From a checkpoint of a small text-conditioned image diffusion model: 5800 steps, 3.6 epochs.
Rows from block 4 of the denoiser, named by matrix and row number. Rows with one number belong to one attention dimension. Each number is 128 + 24 x the weight over the matrix's rms, rounded and kept within 0 to 255. All counts start at 0. Numbers have three digits each.
# q: cross-attention query (model.enc.1.2.cross_attn.q.weight, 128x128), inputs 0-63
# k: cross-attention key (model.enc.1.2.cross_attn.k.weight, 128x128), inputs 0-63
q.1:123094108171141076129150119121110106126118112113174131106151140117143085078129108104172119129192127112129118088114097101090109132101193129173079082140108137088104151109087107172147117120065097
k.1:094099109116089101150120111102196132089118145105124137168109129134137091107128167143109130083098135152145099107107164129111200149132182098167103092150109143171110123167107104129110116084114134
q.2:125160138097122169131114135136140149128131144144100130142111116139111174167122145140086137131081127143125130157136147135154142126156082132100170158121144121160147103139152149088105136145172154
k.2:157148132133143148109145142151084143145130120140131131114132131131119145131128104126142124148146128120118153146154106129145089123130098147114140144127150121108133126096134137132146135148135130
q.3:139150130114123143141120155143109133144115155133097124149113128134141154172132125134098121149093096166138134142126147144114157132156096144100133158115108102134146115107151131114155138131166125
k.3:192150133170133140133127111138108145137152140180152145143129136153140147168160117131138116136147125126174154139141136132143095133153120130141151136155150129120124128147121131110133132138141132
q.4:122123109122109130141106138134137092126137109144109103095153118079142133141166133135144132118120124111123140163121116130128129163124123135123113110151142084133126138151111152114119117130115114
k.4:142134115113118119115116151127150167113156128169114122144135129131121119109125105127133114116117145120125132115142151136124134118111128131151127113146128126134112131141122136147131109110126141
q.5:125161145098128170131109133133140160127135145136092130154100126147114170175118143145080134131072122147135130159143155143162146125157070131093171169117140122160148104136163145090109140144187158
k.5:161153142144158155112139145157072124160136117151127132101137135134119161146129097122141119163155119114116162151150100136145071119128088154098152157116156121098147126093144142128148143160145123
q.6:125095106171144074132152116119109109127118110112176132108150144117141086080130107106171121132195126108131113087113096099093106132098194129172080086141109136085104152108087110176149117119065099
k.6:092096113117093103151117110097196125091121142104120138166110130129135093114128171140107130087099133154143096106103163126111201149135181098161107096146108143174108122168112100124107116086112133
q.7:139085104128112106097131113126136071131133135150143112087151105065130109106144115129178140126164138118097145130105088131126114125088165122124112098140149125110120162151125142136132097114099106
k.7:101104118103119079139116131089159154098123103115136122140123117094124090095105148125113144120098141132137087100115134083099161128124133117162107129108102132139103127156099124117089104120115151
q.8:119098106177153069138153117118103120124117112109182135115140150123142088081124104106167119133201122114132110081112100094097106133102193131180081085141102138085105149103090105178151121122068098
k.8:100099115123090109152126111105196131092123150110128145169097136138139093111135175145112129084102133161155107115107169136116199157140187101164111092154113150174113122172111093131119121086119135
q.9:130160145088118177125108136135145150127135146141088126148108115141111171175125147147082136126069130145127136164142155148164146123155070129088174167116148122167149107145165148084107138139185157
k.9:161154143138155151106140143151066132157136112148133124096143130125118159140127091120144123164151126109113156147151097129145069115126082155102147156108148117094145129090139146127144139163141125
q.10:133161147085114179124106140135148148129138145144082125148107116141113171175128149151084136128063129146126139165144159155166147123155063129083176171114149119168151106148169149083108140138188160
k.10:160157144140164154105136144153058129163139111149132120089148125123120162146126086113144126169158125106111155146153092128145059108126074156094151163105150113089146132087145155129146136171143125
q.11:126096109168142078133148117119109108128120111110167130112148146118143085083132109108171121129189127110130117091115101108097108134099186129166081089140111135089105154112094109174149119116073098
k.11:096102114118101107152115112098186120101126141109122136155115128127135101119128165136111131096107131150143100107100157130112188143132172103150108104140108140163113126164118109126108119098115128
q.12:133157147085111181122107139135147145131138144145082124145110110135114170175130148150086137125063132143124141169143157155163147123155066127082174170116150117169150109148167147082106136138187158
k.12:160155146136162150104138144152059132160136109146134119092146128121119160145127086114145125169153126104114154143149097125143064107123079156096144161106146114089143131088143155129142137167137127
q.13:128160144091119175128109137131142153131134146139086129153105118144114170177124146147082136131067129145127135162143157150163147125157068130089173169117148120166150105144165145086109140141187158
k.13:162155143140162156107140146156061131162135118147133125095139131127120160147130090118146122169153126112115161147156100128148067114128084157096152158109151117091144129091144146132148140167139124
q.14:148112118130114131133112170147117109144119112119117138137139126102138144145163115128117126146120127155143118143134150130115121143124133114130105125125131095118116121140146114123134129120145118
k.14:147138171133134128117102144128133176139172121162137133138131137142142142121123115137133109131155151127168143142169168136135122127123129139142138134147138148129124130150130129143139134130128174
q.15:131160145088118177127108136133144152128139144142085126149106117143114171176126146149082136128065128146127136164142156151163146123156067128088175170116147120167151108145167147085107138141187161
k.15:159154144137161153105136144154064129162135113148131123095144130127118162145128091120145123168155125110113158145154097129146063111126083157099148160109151116091145131091146150130147139166140125
q.16:139093109131120107107125112140138079129132143153133118088154113067129107098151112131173133122153129121095144138108092137131117119087153135106119103135146125117124163153122150129130098116101111
k.16:113116111100116084116103141094158163100131102120136118143128120096112092087106134112127138120102144127140093102136139080094158122126123135164117132123111118130098119142106129124090103115113145
q.17:121095107175148070134150114120106115124117110109181131113145146121141086081126107104169120133199123109133112086112096097093106133100195130177080083144106137085104151104087109178149119122067097
k.17:097098112117089102158119111101199126087121149105121140169102135132136090110131176147107129083101134159153100112106166130112206153137188098167108091156112147175108120173108095127111120081114135
q.18:158143143128132112171128168162101151160127116104102157146114179157138124143120113117109121151100095155146116120133137135103127122134098142110103147085113137103143107127130123125165140134157119
k.18:144143132178135161126136120151129146158144136187138142136125139154120152146145116141132117146145150132166189157155142151138110136127100171125165146143149117110156117148151124146153166140156106
q.19:156133155135141106154139145156124167143127119094131156150113172171133125127105115117102117139121121133142116096141140136123133107124114112130122149087110157113126104121142111141141126117155119
k.19:119128137157143151130135111144110095148121131146144139115123132146127147162132134131125122146146126134146154142123113138139116138130110142103140149119129112118150125121153121127136160149137092
q.20:134092109156124086122144120128120091128124111125164125097157127104139089083139113111177123125183137108120126100112099116095108131096184125158085089139119134094107151122094117164144111114071100
k.20:090105114110100095143117112098186131096120133105127123152120118120135097110124158131112135099100133138136090102102151117109188135126165102157101104137096136160108130160109116128105111094111130
q.21:131095109161134080126148118124114099127119111119168125104155136110140087080134110107176121126190132109124121093113096108093110133098187128165082087140112134091105151114090110168148115115067099
k.21:092101113115097097147115111096194126096123138104122130160116124124137095112126166137109134091100133143141092104101159121113194140128173100157103098143102140164109127163111110123103112091112133
q.22:136131148144119136148107146154123129162140133108125153122138134134154127133130130131132107122112098137142147122151153150127138121116115108097119133109110122123118125130144119158132115095165104
k.22:148116124145125117125106106131130148131118128183139126140137144129118125130109126111125104130113150122131136127133139128104115122146136131149145133145133116108131117145124138114127113138130120
q.23:138088104130113105106134122128139073129136139144147113089147107075135101101136114129172136124165132118104145124105092133118119122090165123133113101137143126109122155142121142143142103113098107
k.23:099107124109116083139124118093162144103120113117144124133125119106137101113119154134115140115098137132133091101102140089106159129127141106156106127111106139144112135155112119119096111118114146
q.24:123095110170143076133151117122109109127120110112173130109148143117142085081128106107170120129192127111131118088110097103093107132100191129171080086140106138087105149109088109173149118118067097
k.24:097103112117096105148119111104192129094118147108124137163110129134138096109131169140109132085099134149144103110105162132113195146133179097160110095148107144167113126168113103131110121090118132
q.25:123151142115133154137121133131130163124121122129109138151111133157110164151123145131087136131095134136136124143144154124144136138154095135120154147123123120151141106121139133098101145144153148
k.25:153147124131134159114141144154092130139132131129126126127129129138123145133136112120139131139146119125120151144158118146147106127126114142108140129139140119120131123095138130140147136133135115
q.26:118170153126146153151125135130119181129124123113107142171106153182124153160116144129081118136087121142153113135148162125141141134164087135120149159119115130145136104113138117114116153144162151
k.26:157149137147143174120136136162094106156137142142120133120132139148123159148143104123143117139156118120123169158151118167154093128126113150097152131144155121108145123100151133137161147142143109
q.27:119092096123115127077137097129154081111119146156148096088151087059120130103149123141170144129158145108095146143113102129143119137104161122125141108155151117138116171142127152114112105125103128
k.27:132119116075112070121106135089138146089127111090141114145125106079116092104123136106126135117095138128121067082118131071109156122134159102166099120121105151157078117119086129115082084116102155
q.28:129160143095121174128110134133144154130132145140093126152106119143112171174126146145084137131072126143131133160142156145162145127156071131091173165119146121165149108142163148087107136142185158
k.28:159150138142155150109140141152069130156138114147130127101137133125116156145129093120141123162152121112115157146150102128144075115129086154101146156115153118097142127092143144128146137162138128
q.29:133117136148138104126139124124116126130126132098146128134135146131144092109126111120153121135156127131136133101133125132121115113115154116140104126125121147100115150125128108159156123111109115
k.29:102110140130131112146104115103155109123127131124133125125129128119133121123122144136111120128118118131143114125115134127123146128122139123130129136118111137122131132160126125126119133129122129
q.30:128094111168140076130149116120110108126120109112170129111149145116142087079133109108172120129189128111133118089115103105096108132097186127166084091138112136089105153112094109174149119116073099
k.30:096101114117101103152113111096190119101125143110119134157116127127135100117128164139109134094106129148146096106100156125112188145132171103152109103140105137163112128166114109122105119097117129
q.31:134102110133121103113127125128132081134140145137143115101138123085148103107132111126162125131157119127109143123112100137118123120097152130126120113133135131104122153139124136141156106114109111
k.31:107107127117124085143125119094158140104121117123138128137127121111141106117127148137120129117106138130135099105101135092111145128133136110155116131116107144138119134162112126119105113124120143
q.32:151161134114102155114127108138169105173135146187087155131153141115101162145158156089102140129106108118109175153106147149139124155144103138089135158132164117149113127193152165101118080133162150
k.32:138149118144183136100150160145050135156139094118154122091145116107149163148136093113149132177150101110146135140145099103146072114120112156097148178107119125106139156103145149147142141168147143
q.33:145171135116102155119128104137173112174136146190085161136154146124101163153162158083103137131108104117116175152107151153141117156147101142090139156134164118150106122192157164107125086130165147
k.33:143151120152196141096150169151042130166142096126165126083142116112154172154139098112152137189159097115152137143142097107149068118127112161086156188108126123109148163104150146144151147175155133
q.34:151166134116100155114128108138173109173136147189084160132153146119100165151162157083105141132103106119111171152104147153140119157145097140087139157132164115148109123197156166103122081130165148
k.34:143156121149196140097149166152041126168145094124161122082148114107155175154141094113152136194161098108148135145141093103151064113120106162083154188106125125101147164104154151147147150179157136
q.35:151163134115101156112128108140172106174136146188085155131154144115100165147161155086103142130103107117108174153106148153139121156145102139090137157133167117150111123195154166101121081132163148
k.35:144154123151192140097147165151044132162141094122157121085149113108154172152138092112152132184155100106146136144142096103148066113119106161092153183105124126103144160100152152147143147173155139
q.36:100146156146135120136156134113128108152157125125126140160110141170156090153129163125124098083101143119124131159121148151130148138132108154130123143119106112100146114105162114163162126154136103
k.36:123136153165115186130146136178155122148104123180079164109114158183109146132128099167092104122134164139130188184101125188130119144140082173100164110137171101090160143145184117140142201092161087
q.37:111158125158148117152160132102131158126146110119136153147108138170129109171116144108128120148126121151136119134127136122125114130131118156163130090126112129108116135090146129162172161144148108
k.37:116121150157144143136166122129120132140137141158137143116115120167146139133152146140079134135134138143159132130090135139151131142160129135111158134129122135129149161155108109121128144125132091
q.38:116153115155146113148156132109130156120145113123138152140111135165127113172120139110130122157132116151140119130123128121115112125128121157157129081129108134109117135097142125157173160137141107
k.38:109113138152144130141166120122113126135143133156145139119117120155142140148151155136089140135129129143165125129091136123143132142165135128112143135134127130140149156144103110123128137128134094
q.39:101111123150157102152139139113090164087127108076169113137108119161152095129096110157151113133149144138150080103151116109122125107115142123170122093127092138108131129067117093169145180117102105
k.39:116110145119090126158118102114187124115134171143119150150100143162118110112132163140105138099108158161125131119112154162123177155148143115147118095143146131145130120157112094113126125101111103
q.40:141096134096111139098096126143118092137107151131121097104144112075127139086132112149131139108128136106112134121124116130133143121125141100098119168126144123144145122159102123095087094119108144
k.40:143134104096109116115089129129149123113105110099105110140142134092100109112110105120169113113114126108085118123146121120106131111093120122145100119126120123119101088106147150122115111126123160
q.41:155149133108096157105119115141169097171131148183085146122151140099104162131160150093104143125103110119103175153104143153133131152139107132084136163128166118149122126193144166088112074138156150
k.41:138151115141175136094138159147056128152127085112142106094160110096142158146126084106154121171152096090129127136144099099141069098106100150097141171107112123098130145098150168147132135164147145
q.42:155154132111097156110123112141171101173132145185083151126153140106101164139160153091103142125103108120104175154104143151137125153143103136085137161131166117152116124195147166094117077134159149
k.42:140151116146184137098141161145051127159136087116148110089156109100148163151129086113153127177153100096136131137142094100146066102109101155095146178105114124097137151098151163148138140170149143
q.43:115152147142130117162161145129138145143166119132132145149112133174140100160128155126114105095116145122140124137129151147108132132127113141146128110126103126111132123102164106163158144131131088
k.43:123115127176135171122141126157144114147119135177101165114110149173124147149131115144109112128134140141155163155096129163118122146157111138084136115135163108127154150142155113130139182098144100
q.44:150166135116099154114126107139173111175135143190085159133151145118101163149161157084105139131103106118109173155104150153139119158145097141087141158133166116150107123196155165105122082129167149
k.44:144154122149194143098147166152046128170143091124157122083145111108154175157137092113153135190160099105148136146142097105147063112120104165087158188101125124100148164100153151147145150177158134
q.45:128096129124121124124117149145108116124137129110139085108127116106147125092111115148142138121129127130108118115121097119131141116104134111123128143122123132129152115121109126115135124133114126
k.45:120127130116105127153128105120170140111134144137109125138134137129113116128127127151112117110115157121104141120121123140120128122128124122148126112124135148124119109146132134121108110125115135
q.46:103123121160154101154145139112102166098135102088160123141108125174151098141102120142141110139141138144147087107147119115124119114112132132172124093125098134108124125077131099171154179121113104
k.46:114114153128111139146134111124165115133142165145121151128107135176129130125137152145104144118120155154131139116107145167129159154141127129128131108129143128129147141158127101114129138114114091
q.47:147167135118106154116128104137172110171136147189088160135152143121100159150161153086103137131105104119116174154107150151139118155148104142090138153135162118147107124191155165107120085133164147
k.47:142150118146189138099151165148050134161139097125159127089139119111149168150136097115146136184151101113152135141141102105145074119126116159093152183110127125111143161106143144144146143170150138
q.48:153154136109097156107123115141171100172133147187085150125153142104104164138160152090102143124103108120106175155105144150135126154142105136085136161129167116150118125193147166093115077133159150
k.48:143152117142180138093140164146051128158134088114148111089156111103147163152128085111155126173152099096138133140144095102141066104109104156096147175106118122099137152100151163145138140167148144
q.49:114079121134149104132125156122082140085119111067169088116105110122152100096096094175153124127149151137135084102147101101112141101106159111161117105121096139111156136070095094141127164128091110
k.49:107100130104059113160104088102213130085115152125089123174121141135098078097107151145107116065096159135101117110117154144107182129122143094175100069145124135139102087156108119108100101079097134
q.50:106092122140154103142128148117086150083120110066171097126104113139155092109093100170152115125150150139145083103151107105116136102110154115168119099121091140106146131059102090155137174124091109
k.50:116104137109066117157109091107212125094113163136099134168110141150104086104120163143107121074098159148109122112115158152109189145136145098164103073151133129150114097154106105111114111083104116
q.51:150162134116102155113127107138171108171135146188087156131151142115102161147161154088102141130105106115111174154105147151139122156144103139087137156133164117151112124194154166101120081133163148
k.51:139149117145188137097148162148048133160140096122157122090145116104151167149136096114152133181152099107148133142145098103148071113121110157095150180109121124107145158102146149146142140169151143
q.52:137096134099115139103102129146116098131111137119121091106141114080132138082131110154134133102129140107112128120129114129134144119123144099105122167130144124143147122148105121100084099119109141
k.52:144135112094100120122092131129156125108109123100102114142143137097105110109106105122165113109117129108089130131157121129101134112092123119148101110126125124117101087118144147121118115120118162
q.53:143115137109110144112103111154141096145114147149116131122150130103124147090143126131117149107128124088117149131122141132138140138134129108084121160130144135150128120168129143100082090117122157
k.53:140144107115128119116108145139117131130116103113121115133138127096115127120102104120169125137133124117099136135166120115119114119101125141143117139124131119119123118101150143151140116139134162
q.54:150151136109099157110123115142169099172134147185085151123150138102103164132160151093101143124105110118107179151105142150137129150141108135087135158131163119149120127192145166094114079136156152
k.54:140150115141173136095146159147060136151127090116147114097151117104145156142128093115152122165150099099137133144144101100139072106112112148106146168111117124108134144103143158147137139161151148
q.55:154147134108100157106120116141167096170132148181087147122150138097105162130157149095102144123108111120104176153104142150134131150141111135085134159130165118149122125189143164089111077139155152
k.55:138148116137165132095138154149067133146121089115139110101153115100138149140124090114151117161146100096134131141145102097139076101108108146109142164115113124107130139098145161147132136155145149
q.56:151165134114100154113126108140171109174136145189085159131153144115100165147162156086105142131104107119109173153104147151139120155144102138085139158132167116149111124196154166102120080132163149
k.56:141154119148190140095150165150043132163143092121155120086149115106149171153136091115151133185156100107146136143141097104145066113121109162091151185103122126103143159101151153146142147174153137
q.57:111087122139148101136124153121088144086123110069166094119108115133155099105098100168151118127147151140138083103151105107116136104105149113164122104119096138108150131069102093146134168125094110
k.57:116111139110070120156105093110205121099117159135096128160122135142106095107121152142110119077107158137102124113112151150111173132126132102158109077140130129137113098150116117113110114089110119
q.58:112087120138146100134123154123089145085120108073166093119109114134154101103097099167153122127145149138136080101149105105117135103106146113160126109118099138109148130072102097144135166126094110
k.58:114113139110077119154102095110202124103120151138095126155123139141103097105118144142110118081104158136101123115115149145114170128123127103156112083137128129133112093148117120111105113095109119
q.59:146171133117103154118129104135173113172138145188087162138152144126100160154161158082102138132107105117115174153107151154142119156146100144091137152133163117148106122193156166110124085131164145
k.59:144154121149194143094152164150042132166144102128165127084140115112154174156142096112151137190154099118152136142141100106150072121130113164090155189105129122106149164102151142149150146177153133
q.60:101103122146159101148133142113084157084123111070172107133103114152153091119096105164154114130153148138150080104153112104119128102114151121172117096128090138104138130062109090164141180120098105
k.60:117104138112077120162115096109204124101125170136111145163099144154113099111130171144104132081106157161120122116112158156116189156147155104156111079152142133156121107157106094110120119091108116
q.61:157130134098102154098108120142152087160118153169094131114147129078107158115154133114110147121113117116108168148109136142131138140140126124084130165128159121150134128179124158082099077136142154
k.61:139142105122142117107121145132093141123112087106129102128151120075125127130119101112153114135139099098120115135149109089131098100109126124128122144128105130125108115095130160139123116140135165
q.62:101102124145159101148135143115085155082122111068170105129103115152154090117095104167152113129152147140152083104152111106121128102116154122172118094126090140106139132060107090163139179123093106
k.62:115103138108072120163115095108207131092120171138110147170099147156110092105126171145103128076104158160121124118115164158113191157147158101165108077153143131160121105159105093111123115085106116
q.63:151105098119125131118114126144122141101118105113123120090136118081099161116133094140134156157154117129139121108145093103119104113117148101130131100142144136151113157139102118092100125102123154
k.63:121107109092132082129103137086101105103135108067171094139141092074149108127128160108138161124119082121136055109154132082115139118093174078134098133124091161171095128105083137119111093147104164
q.64:104082130136155136115118109113074113096104106086164123114096112119153097116105100172162133125162131137151107123112112110123156084102178094159086116125099134092160139074096106163117160096110112
k.64:083091118116093096172113071084199120090132157101102127163110135122110090108116181142108127093086134150123088092099152125093197145140188082177078099143117135162089096153083105103091102106083133
q.65:141143139138115116135160148127156114156145149141116148153144136153119116134138151082089131132106119114096149128118124131132105158142099165115128114119127145143118119158148151138157108171133132
k.65:130142110139134153117164158149102136142111107156127139120129146134122140140125111146135126131134138125133165163125123144163090124138102167119171135130143128115157155125152133151151151126154126
q.66:111077125120143145104109113124083094100103115096150110099101101097150110109112096175163136118154140127132118125114107102110160084109187086142089128126118129108169138096094112138102139096111119
k.66:076088105108086091160104076078203130085129150089097119165121137115101079095111167134111130092081127138125082083108151119097197132118179084183072093144103128151080093154088118098080093104076139
q.67:140164130144118110156154147120161168148154131144120152169150161177116126150137163082103111142105121142127140126142138162143096162133076177127159108113125136133087124142151148146171140158136131
k.67:168154147162159167119172162168076134165128121177155147107129129161160171167134114132138136155167139130126171169126116140160069134163100161086181160123159133120175171111146127158183162147179117
q.68:142164130150126107146160144119153163142143138138120138164140153173113121140137153083101116142112119142122142121144133149143098160132087182126154105116124142141095137138142157143176138173133134
k.68:149141130155144148124171143145082134147122125163146139123129126143149158163132129134127133133146126129122153156110118123155085130170116141107159143132146130143161165117129128145159147135160118
q.69:147166127142118108148151149124161162144148137150119141163145160165112135141137153084092119142107117137123137120140135149144098163138081180123155113121128136143092124146149152131163130172137135
k.69:160149139149148155108162160160076130149118111161147141115131125143148158160140110128134122144157127125122164165127115127152078128152103150099167145127150128129166159111139130146168154138167119
q.70:139166131143119109159154146117163168149151132147120153170150162180118126149138161081101112143107119142128142126141139161145099162130076177128161107112123134130087122139151149148172142157136131
k.70:166154142165161164121171160166076134165133118181155147104128128159160173169136114134136134157166139131125172171123115135157070133166100158085180162124158130123175170112142125156180163149176115
q.71:137164131144118110158154147116162168148152130144121152168147164179119121152137162083105113139106122141130139127140137161145098160130078178127158105109122138132087123140151150149175144157134131
k.71:162153141166159165123170157163081136163130118179155146109126130160159172167135119133137136152165139131126172171124117141155071135166099159088182156123162130124174167116144126159181163145176120
q.72:150178126125106121140140145141178148159150150165095137145160143141103156143151157085095124134098122119110145132145144149137101174157078163102168136132153124161094119176159147098142099161145141
k.72:173165138138164157091146184171057135162126099160157131097144128134146164148141085118148128161167124110133167166155107131160061117123076171080178155114144123102166156108168148151168149148172122
q.73:144178130131110118146144146137175154157151148161101140153156148147105152144146160081092124134098121122111141133143147153140100173152075169109168130133146127153091118169159144107144107160146138
k.73:174167145142164163092150181174054135167125103161158137093139123138150168149141080121147127161171127115132174168155111136164060121127076172078181158112148125101170162104167142154169156147176119
q.74:133139138139141137141132119123131164105104129123134153160106127170127108165116137128143114140133137157139122138144137156144122122147119133135147132126112136106118150097134122152151159110135106
k.74:119116143143143139141137114123119100136143177109127134126117109140148145143121146147105133138132118141128123092084121135117129140155138097139125144120153153130124129144118115113121131155109101
q.75:108105134151162130133126111103088151095115111088158143144090126156144095145103114159153125132151123144157105124124123132141141097102153113155114111120084142089145135075117110174140172101124110
k.75:103100129126114113182124084088170127114148172115110137149103129133124117119122184145110138113107139158134103103096143143100171152153169095163104120136137146147102116153095099121111121127103122
q.76:119091126115143145095105105136093084106100128110138102087106090077137130104120092174151146117150134116126116130116116091110161095125183081129094150145132122127173138113103108110082114103119126
k.76:089097109092093083140084094078175119087124138074101106154131128089095082091118148124115122095081110127125077077126141106096193120094166092172070093132092127143075086144102129088065086105073138
q.77:120101120101133144100091110138101091111106128119137111084116098081138140112122094172149146124147131117140110125111123098110158096130172070128103158148134112123164122122112102105076114089125125
k.77:108115119091108092127078107105170117099126131086116109141131128100101093096126131113124110112103113124123090092140138121102173121092147102145091110127103125125092088123117130107091091116088135
q.78:109076124123143142110112113121082099101105110097153113102103107105151105110109100175166135118155139131138117124113109105113158085104182088144089126124115130104165137093095111146107145094113116
k.78:078090111114092097164105075082203124091129150093099116162118133119106086103111167137112132098084133140126088086103146123094193134123175091177077097144106130149087095152091117104084098107080138
q.79:115094127111134147102099110139097089111106123113134105089110096079139133107119097173152143115146139114127115131115117098113159097126177076130101151147132118123167130118108106109082115093122121
k.79:097105117093102097133085103096171122096129137081107110145130126099099086088124133124124124110095124124131092091138142121099180123088152101165080101130098126130085086144116128100081096112082141
q.80:118094125112139147094099108139092086105103127113135103087107090073137134106120090172149146117152136113126116128114116090110158096126180079128097154147133119130171135117103107105081112103119126
k.80:089099110090094085132082096088177120086120138076102106155131124096091079086120138123117116096084110121129079082132141112098188119089159087168071093136094124139080084138106131094073086103075141
q.81:105082130135153135117118110113077112096107105089164121113096113118154099116106103174163132123160131137150110124112109109120154084102179095156089117123100134094162138078097108162116158096111113
k.81:083090117118090100169114072085203122088131157099099127164108132123110090107116179143111131094085134149122089093099151127096197142137185087178080098145115137155088097154087108102090107105084132
q.82:143177130126110122143146145137175146157150151164099139148156143142105152141148158084092124133099123118110144134140143146139099173154081168103163132134150124158096119169159145104139102162144142
k.82:172166140138159160090147181171063137161125101159157135098139123137148165146141086121147128156168124113133169167159114135163066120124079168083177151115146126102165160109167142151164155143175122
q.83:150181129129109116145140146139177153158152147165095141150159145147104155144150158082091122136099121120115143132145148151143098175154072166106171133131150123156090119174162145101145103158145142
k.83:175167149140169162089149184174050133169127101159159134093144123136150172153142082118150125164173123111130170169153105133161056116126075169074180161110148123103171162105170144156173154152177122
q.84:101093134144160135127124107107075134095110108087166133128091119137151092129100106168157128126161127141158106124116117117133149086099169107160097114121087138088151136066104105173128169099116112
k.84:091095123122097107181117076087197124100139167106106138160100134128113101108117188150109130098093139161128099103100149136098190154148182088176092104147127140159095106155089097111103116112092129
q.85:125098125113139147095101111145095085106103132115135099083111089069135138101123091173143148117148134117124114128116117089110160097127180080128095156151137118135168134121101107099075109106118127
k.85:092101113086096087127083099086172121089119134076103105149134130085095080087120138115122118099088114121125081084133135105100187118090162093169070094129087126136077083135106135090071082106074143
q.86:110081126120143148103107111125087090103103115099148110095102099096148112109115097174162139113155141123129118129114110101110161088112185084139092132130122129112169137100096109133099134096113121
k.86:077092105108089090159101081079200129087127151091098113162121136114100079095111163135114133094084131135129085084112150123097195130113172091180072095142101129145080093152093120098080092102076139
q.87:159166124111096121135133149151186132163149147172087126135165139126104164134156152085099127131094128118098148133142144143127105173154082155095166145134169117166101119188156152083132092155143145
k.87:168164139135163155082138183167054129164123094151151118089157118130143166150141068107148127163168119097128162159155101123160059102110069167077169160107132114093168157100170162146161147150168124
q.88:139140122106099115123142136142167100165138139159111117106171131099115155100158136096105141117120125099111150137122132119118120161147114140104125135136156118162107117176142144099111085150124142
k.88:151152126127137148091127181168094112146113080138148122109149126117136146152144086120154121140154110101122148158153113126153094107100094165083153132125120120112156146101164151145147146121154137
q.89:119087132133143138121111116124087119107111103098144118110106117118150111119115107164166131120149134139142120128122117118124152093100163088147107130120115124102152134100107108143118150083113120
k.89:088100130124116111161115083099176115114137149109094120131127121128112114119107153129115131119104126134124104101104128133102165130122155104150092120121114127128108115143104125110100112128093129
q.90:103086132138157135121120109110075122093108108087166127119092117126153095122102105170162130124160130139157107124113115111127153083099174099158091118123093136089157138071101106166122164098114116
k.90:085092119119093101175112072088198120093133161102100132162108131125111094110118185146110128095089133155128091097099149130095194147141186084177083100147118137161089098152086102107092110109088132
q.91:104083130138155136118121110113073115095107108088165124114095114119153096120103101172161131124162133140151108122110112109123156081101178096159089119124095134093160138075098107162117161097111113
k.91:086092116117091095171111072084204121089131157097099129166108135124108089105114181144107125091086134153123089094098149128094196145136186083180081098148115134159088095153086106104091107104084133
q.92:152182130127106118147141145140180154160154146165093139149161150147104155145150158079094121137097120121113143131145150153144097176153068164104172136131152121156088117176164146099146102157148140
k.92:176169147142172165090149186176048129176132101163158132085143121136150177157142078117151128173176123110131172169153100132165052114125066177070181166103149119093175162102177148156173158158177118
q.93:136145143130105119143164152136153099170168135145117144139151149138137127118140143090087136130105111119108162129120133149128113157121092161127135105117130134134106106169151147138168108159131127
k.93:147155137148136158123153158149088141152114093158137136126133142145134154151139113139151128136148152121130173176157134146159082122139104170111170137134148120115165161127151137166161151125156139
q.94:104086133140160136121120107108071119095107107087168126120091115125152094122101102172162130122165130136156108123112112109126154081099177099159089115124092136091158138069099105169120162100112114
k.94:086091117117092100177116071085205122090135162101106134164101135123110092107117185148109129091086134158129091095099152131095200149143187085181084099150119139163088099154087100108093109107086135
q.95:119093137136144129125115121122089132109114103099140124119105125129149109129113113158162126128148132148147118126124123131130147099102150096149115129116111130098148136099109107145128155085114117
k.95:100107136133125117162116086108159109120138153112101122124127117129119124129110153127123131122107125134122106103102123135099155130127152102143098126121122126127112120136107123114108118134098127
q.96:140165158110104169110115132144154122153139152176072142111147107112104151151153153120098148121091087113111170159129149153144132133149103127061148152138161131157136124163156171074109104121170129
k.96:165160143154164135083152155145059149145131106139148117102152133124147145139133079113151115163152126100118149140154090116149067104119083147122157156110132113098132131095137158130138136154142121
q.97:115105139127115118131115139150114097138138097107121114086136158106135112092142117142149135116126116112115125164113100115133135131122132116123111123127132119125138130132113114123129095124132123
k.97:109114111138109120113128133129156138112141090137121119133136158127124112113133111169123138114110154116132144116116144122091136116099113142138118127130127140115116125145146138122091136119141141
q.98:119083110113112119099099131132123086135141115115138083091132119086134126089133115139159143122137136116105133139123091120126138131131152127125103121135138112130150138131099140111126088137115110
k.98:095112097107122097131119120106157132105107089103123110128139126085101106097104127152122130128091121115125100114109126101091138113101127119143095137126115123125105132153134141106095122136127153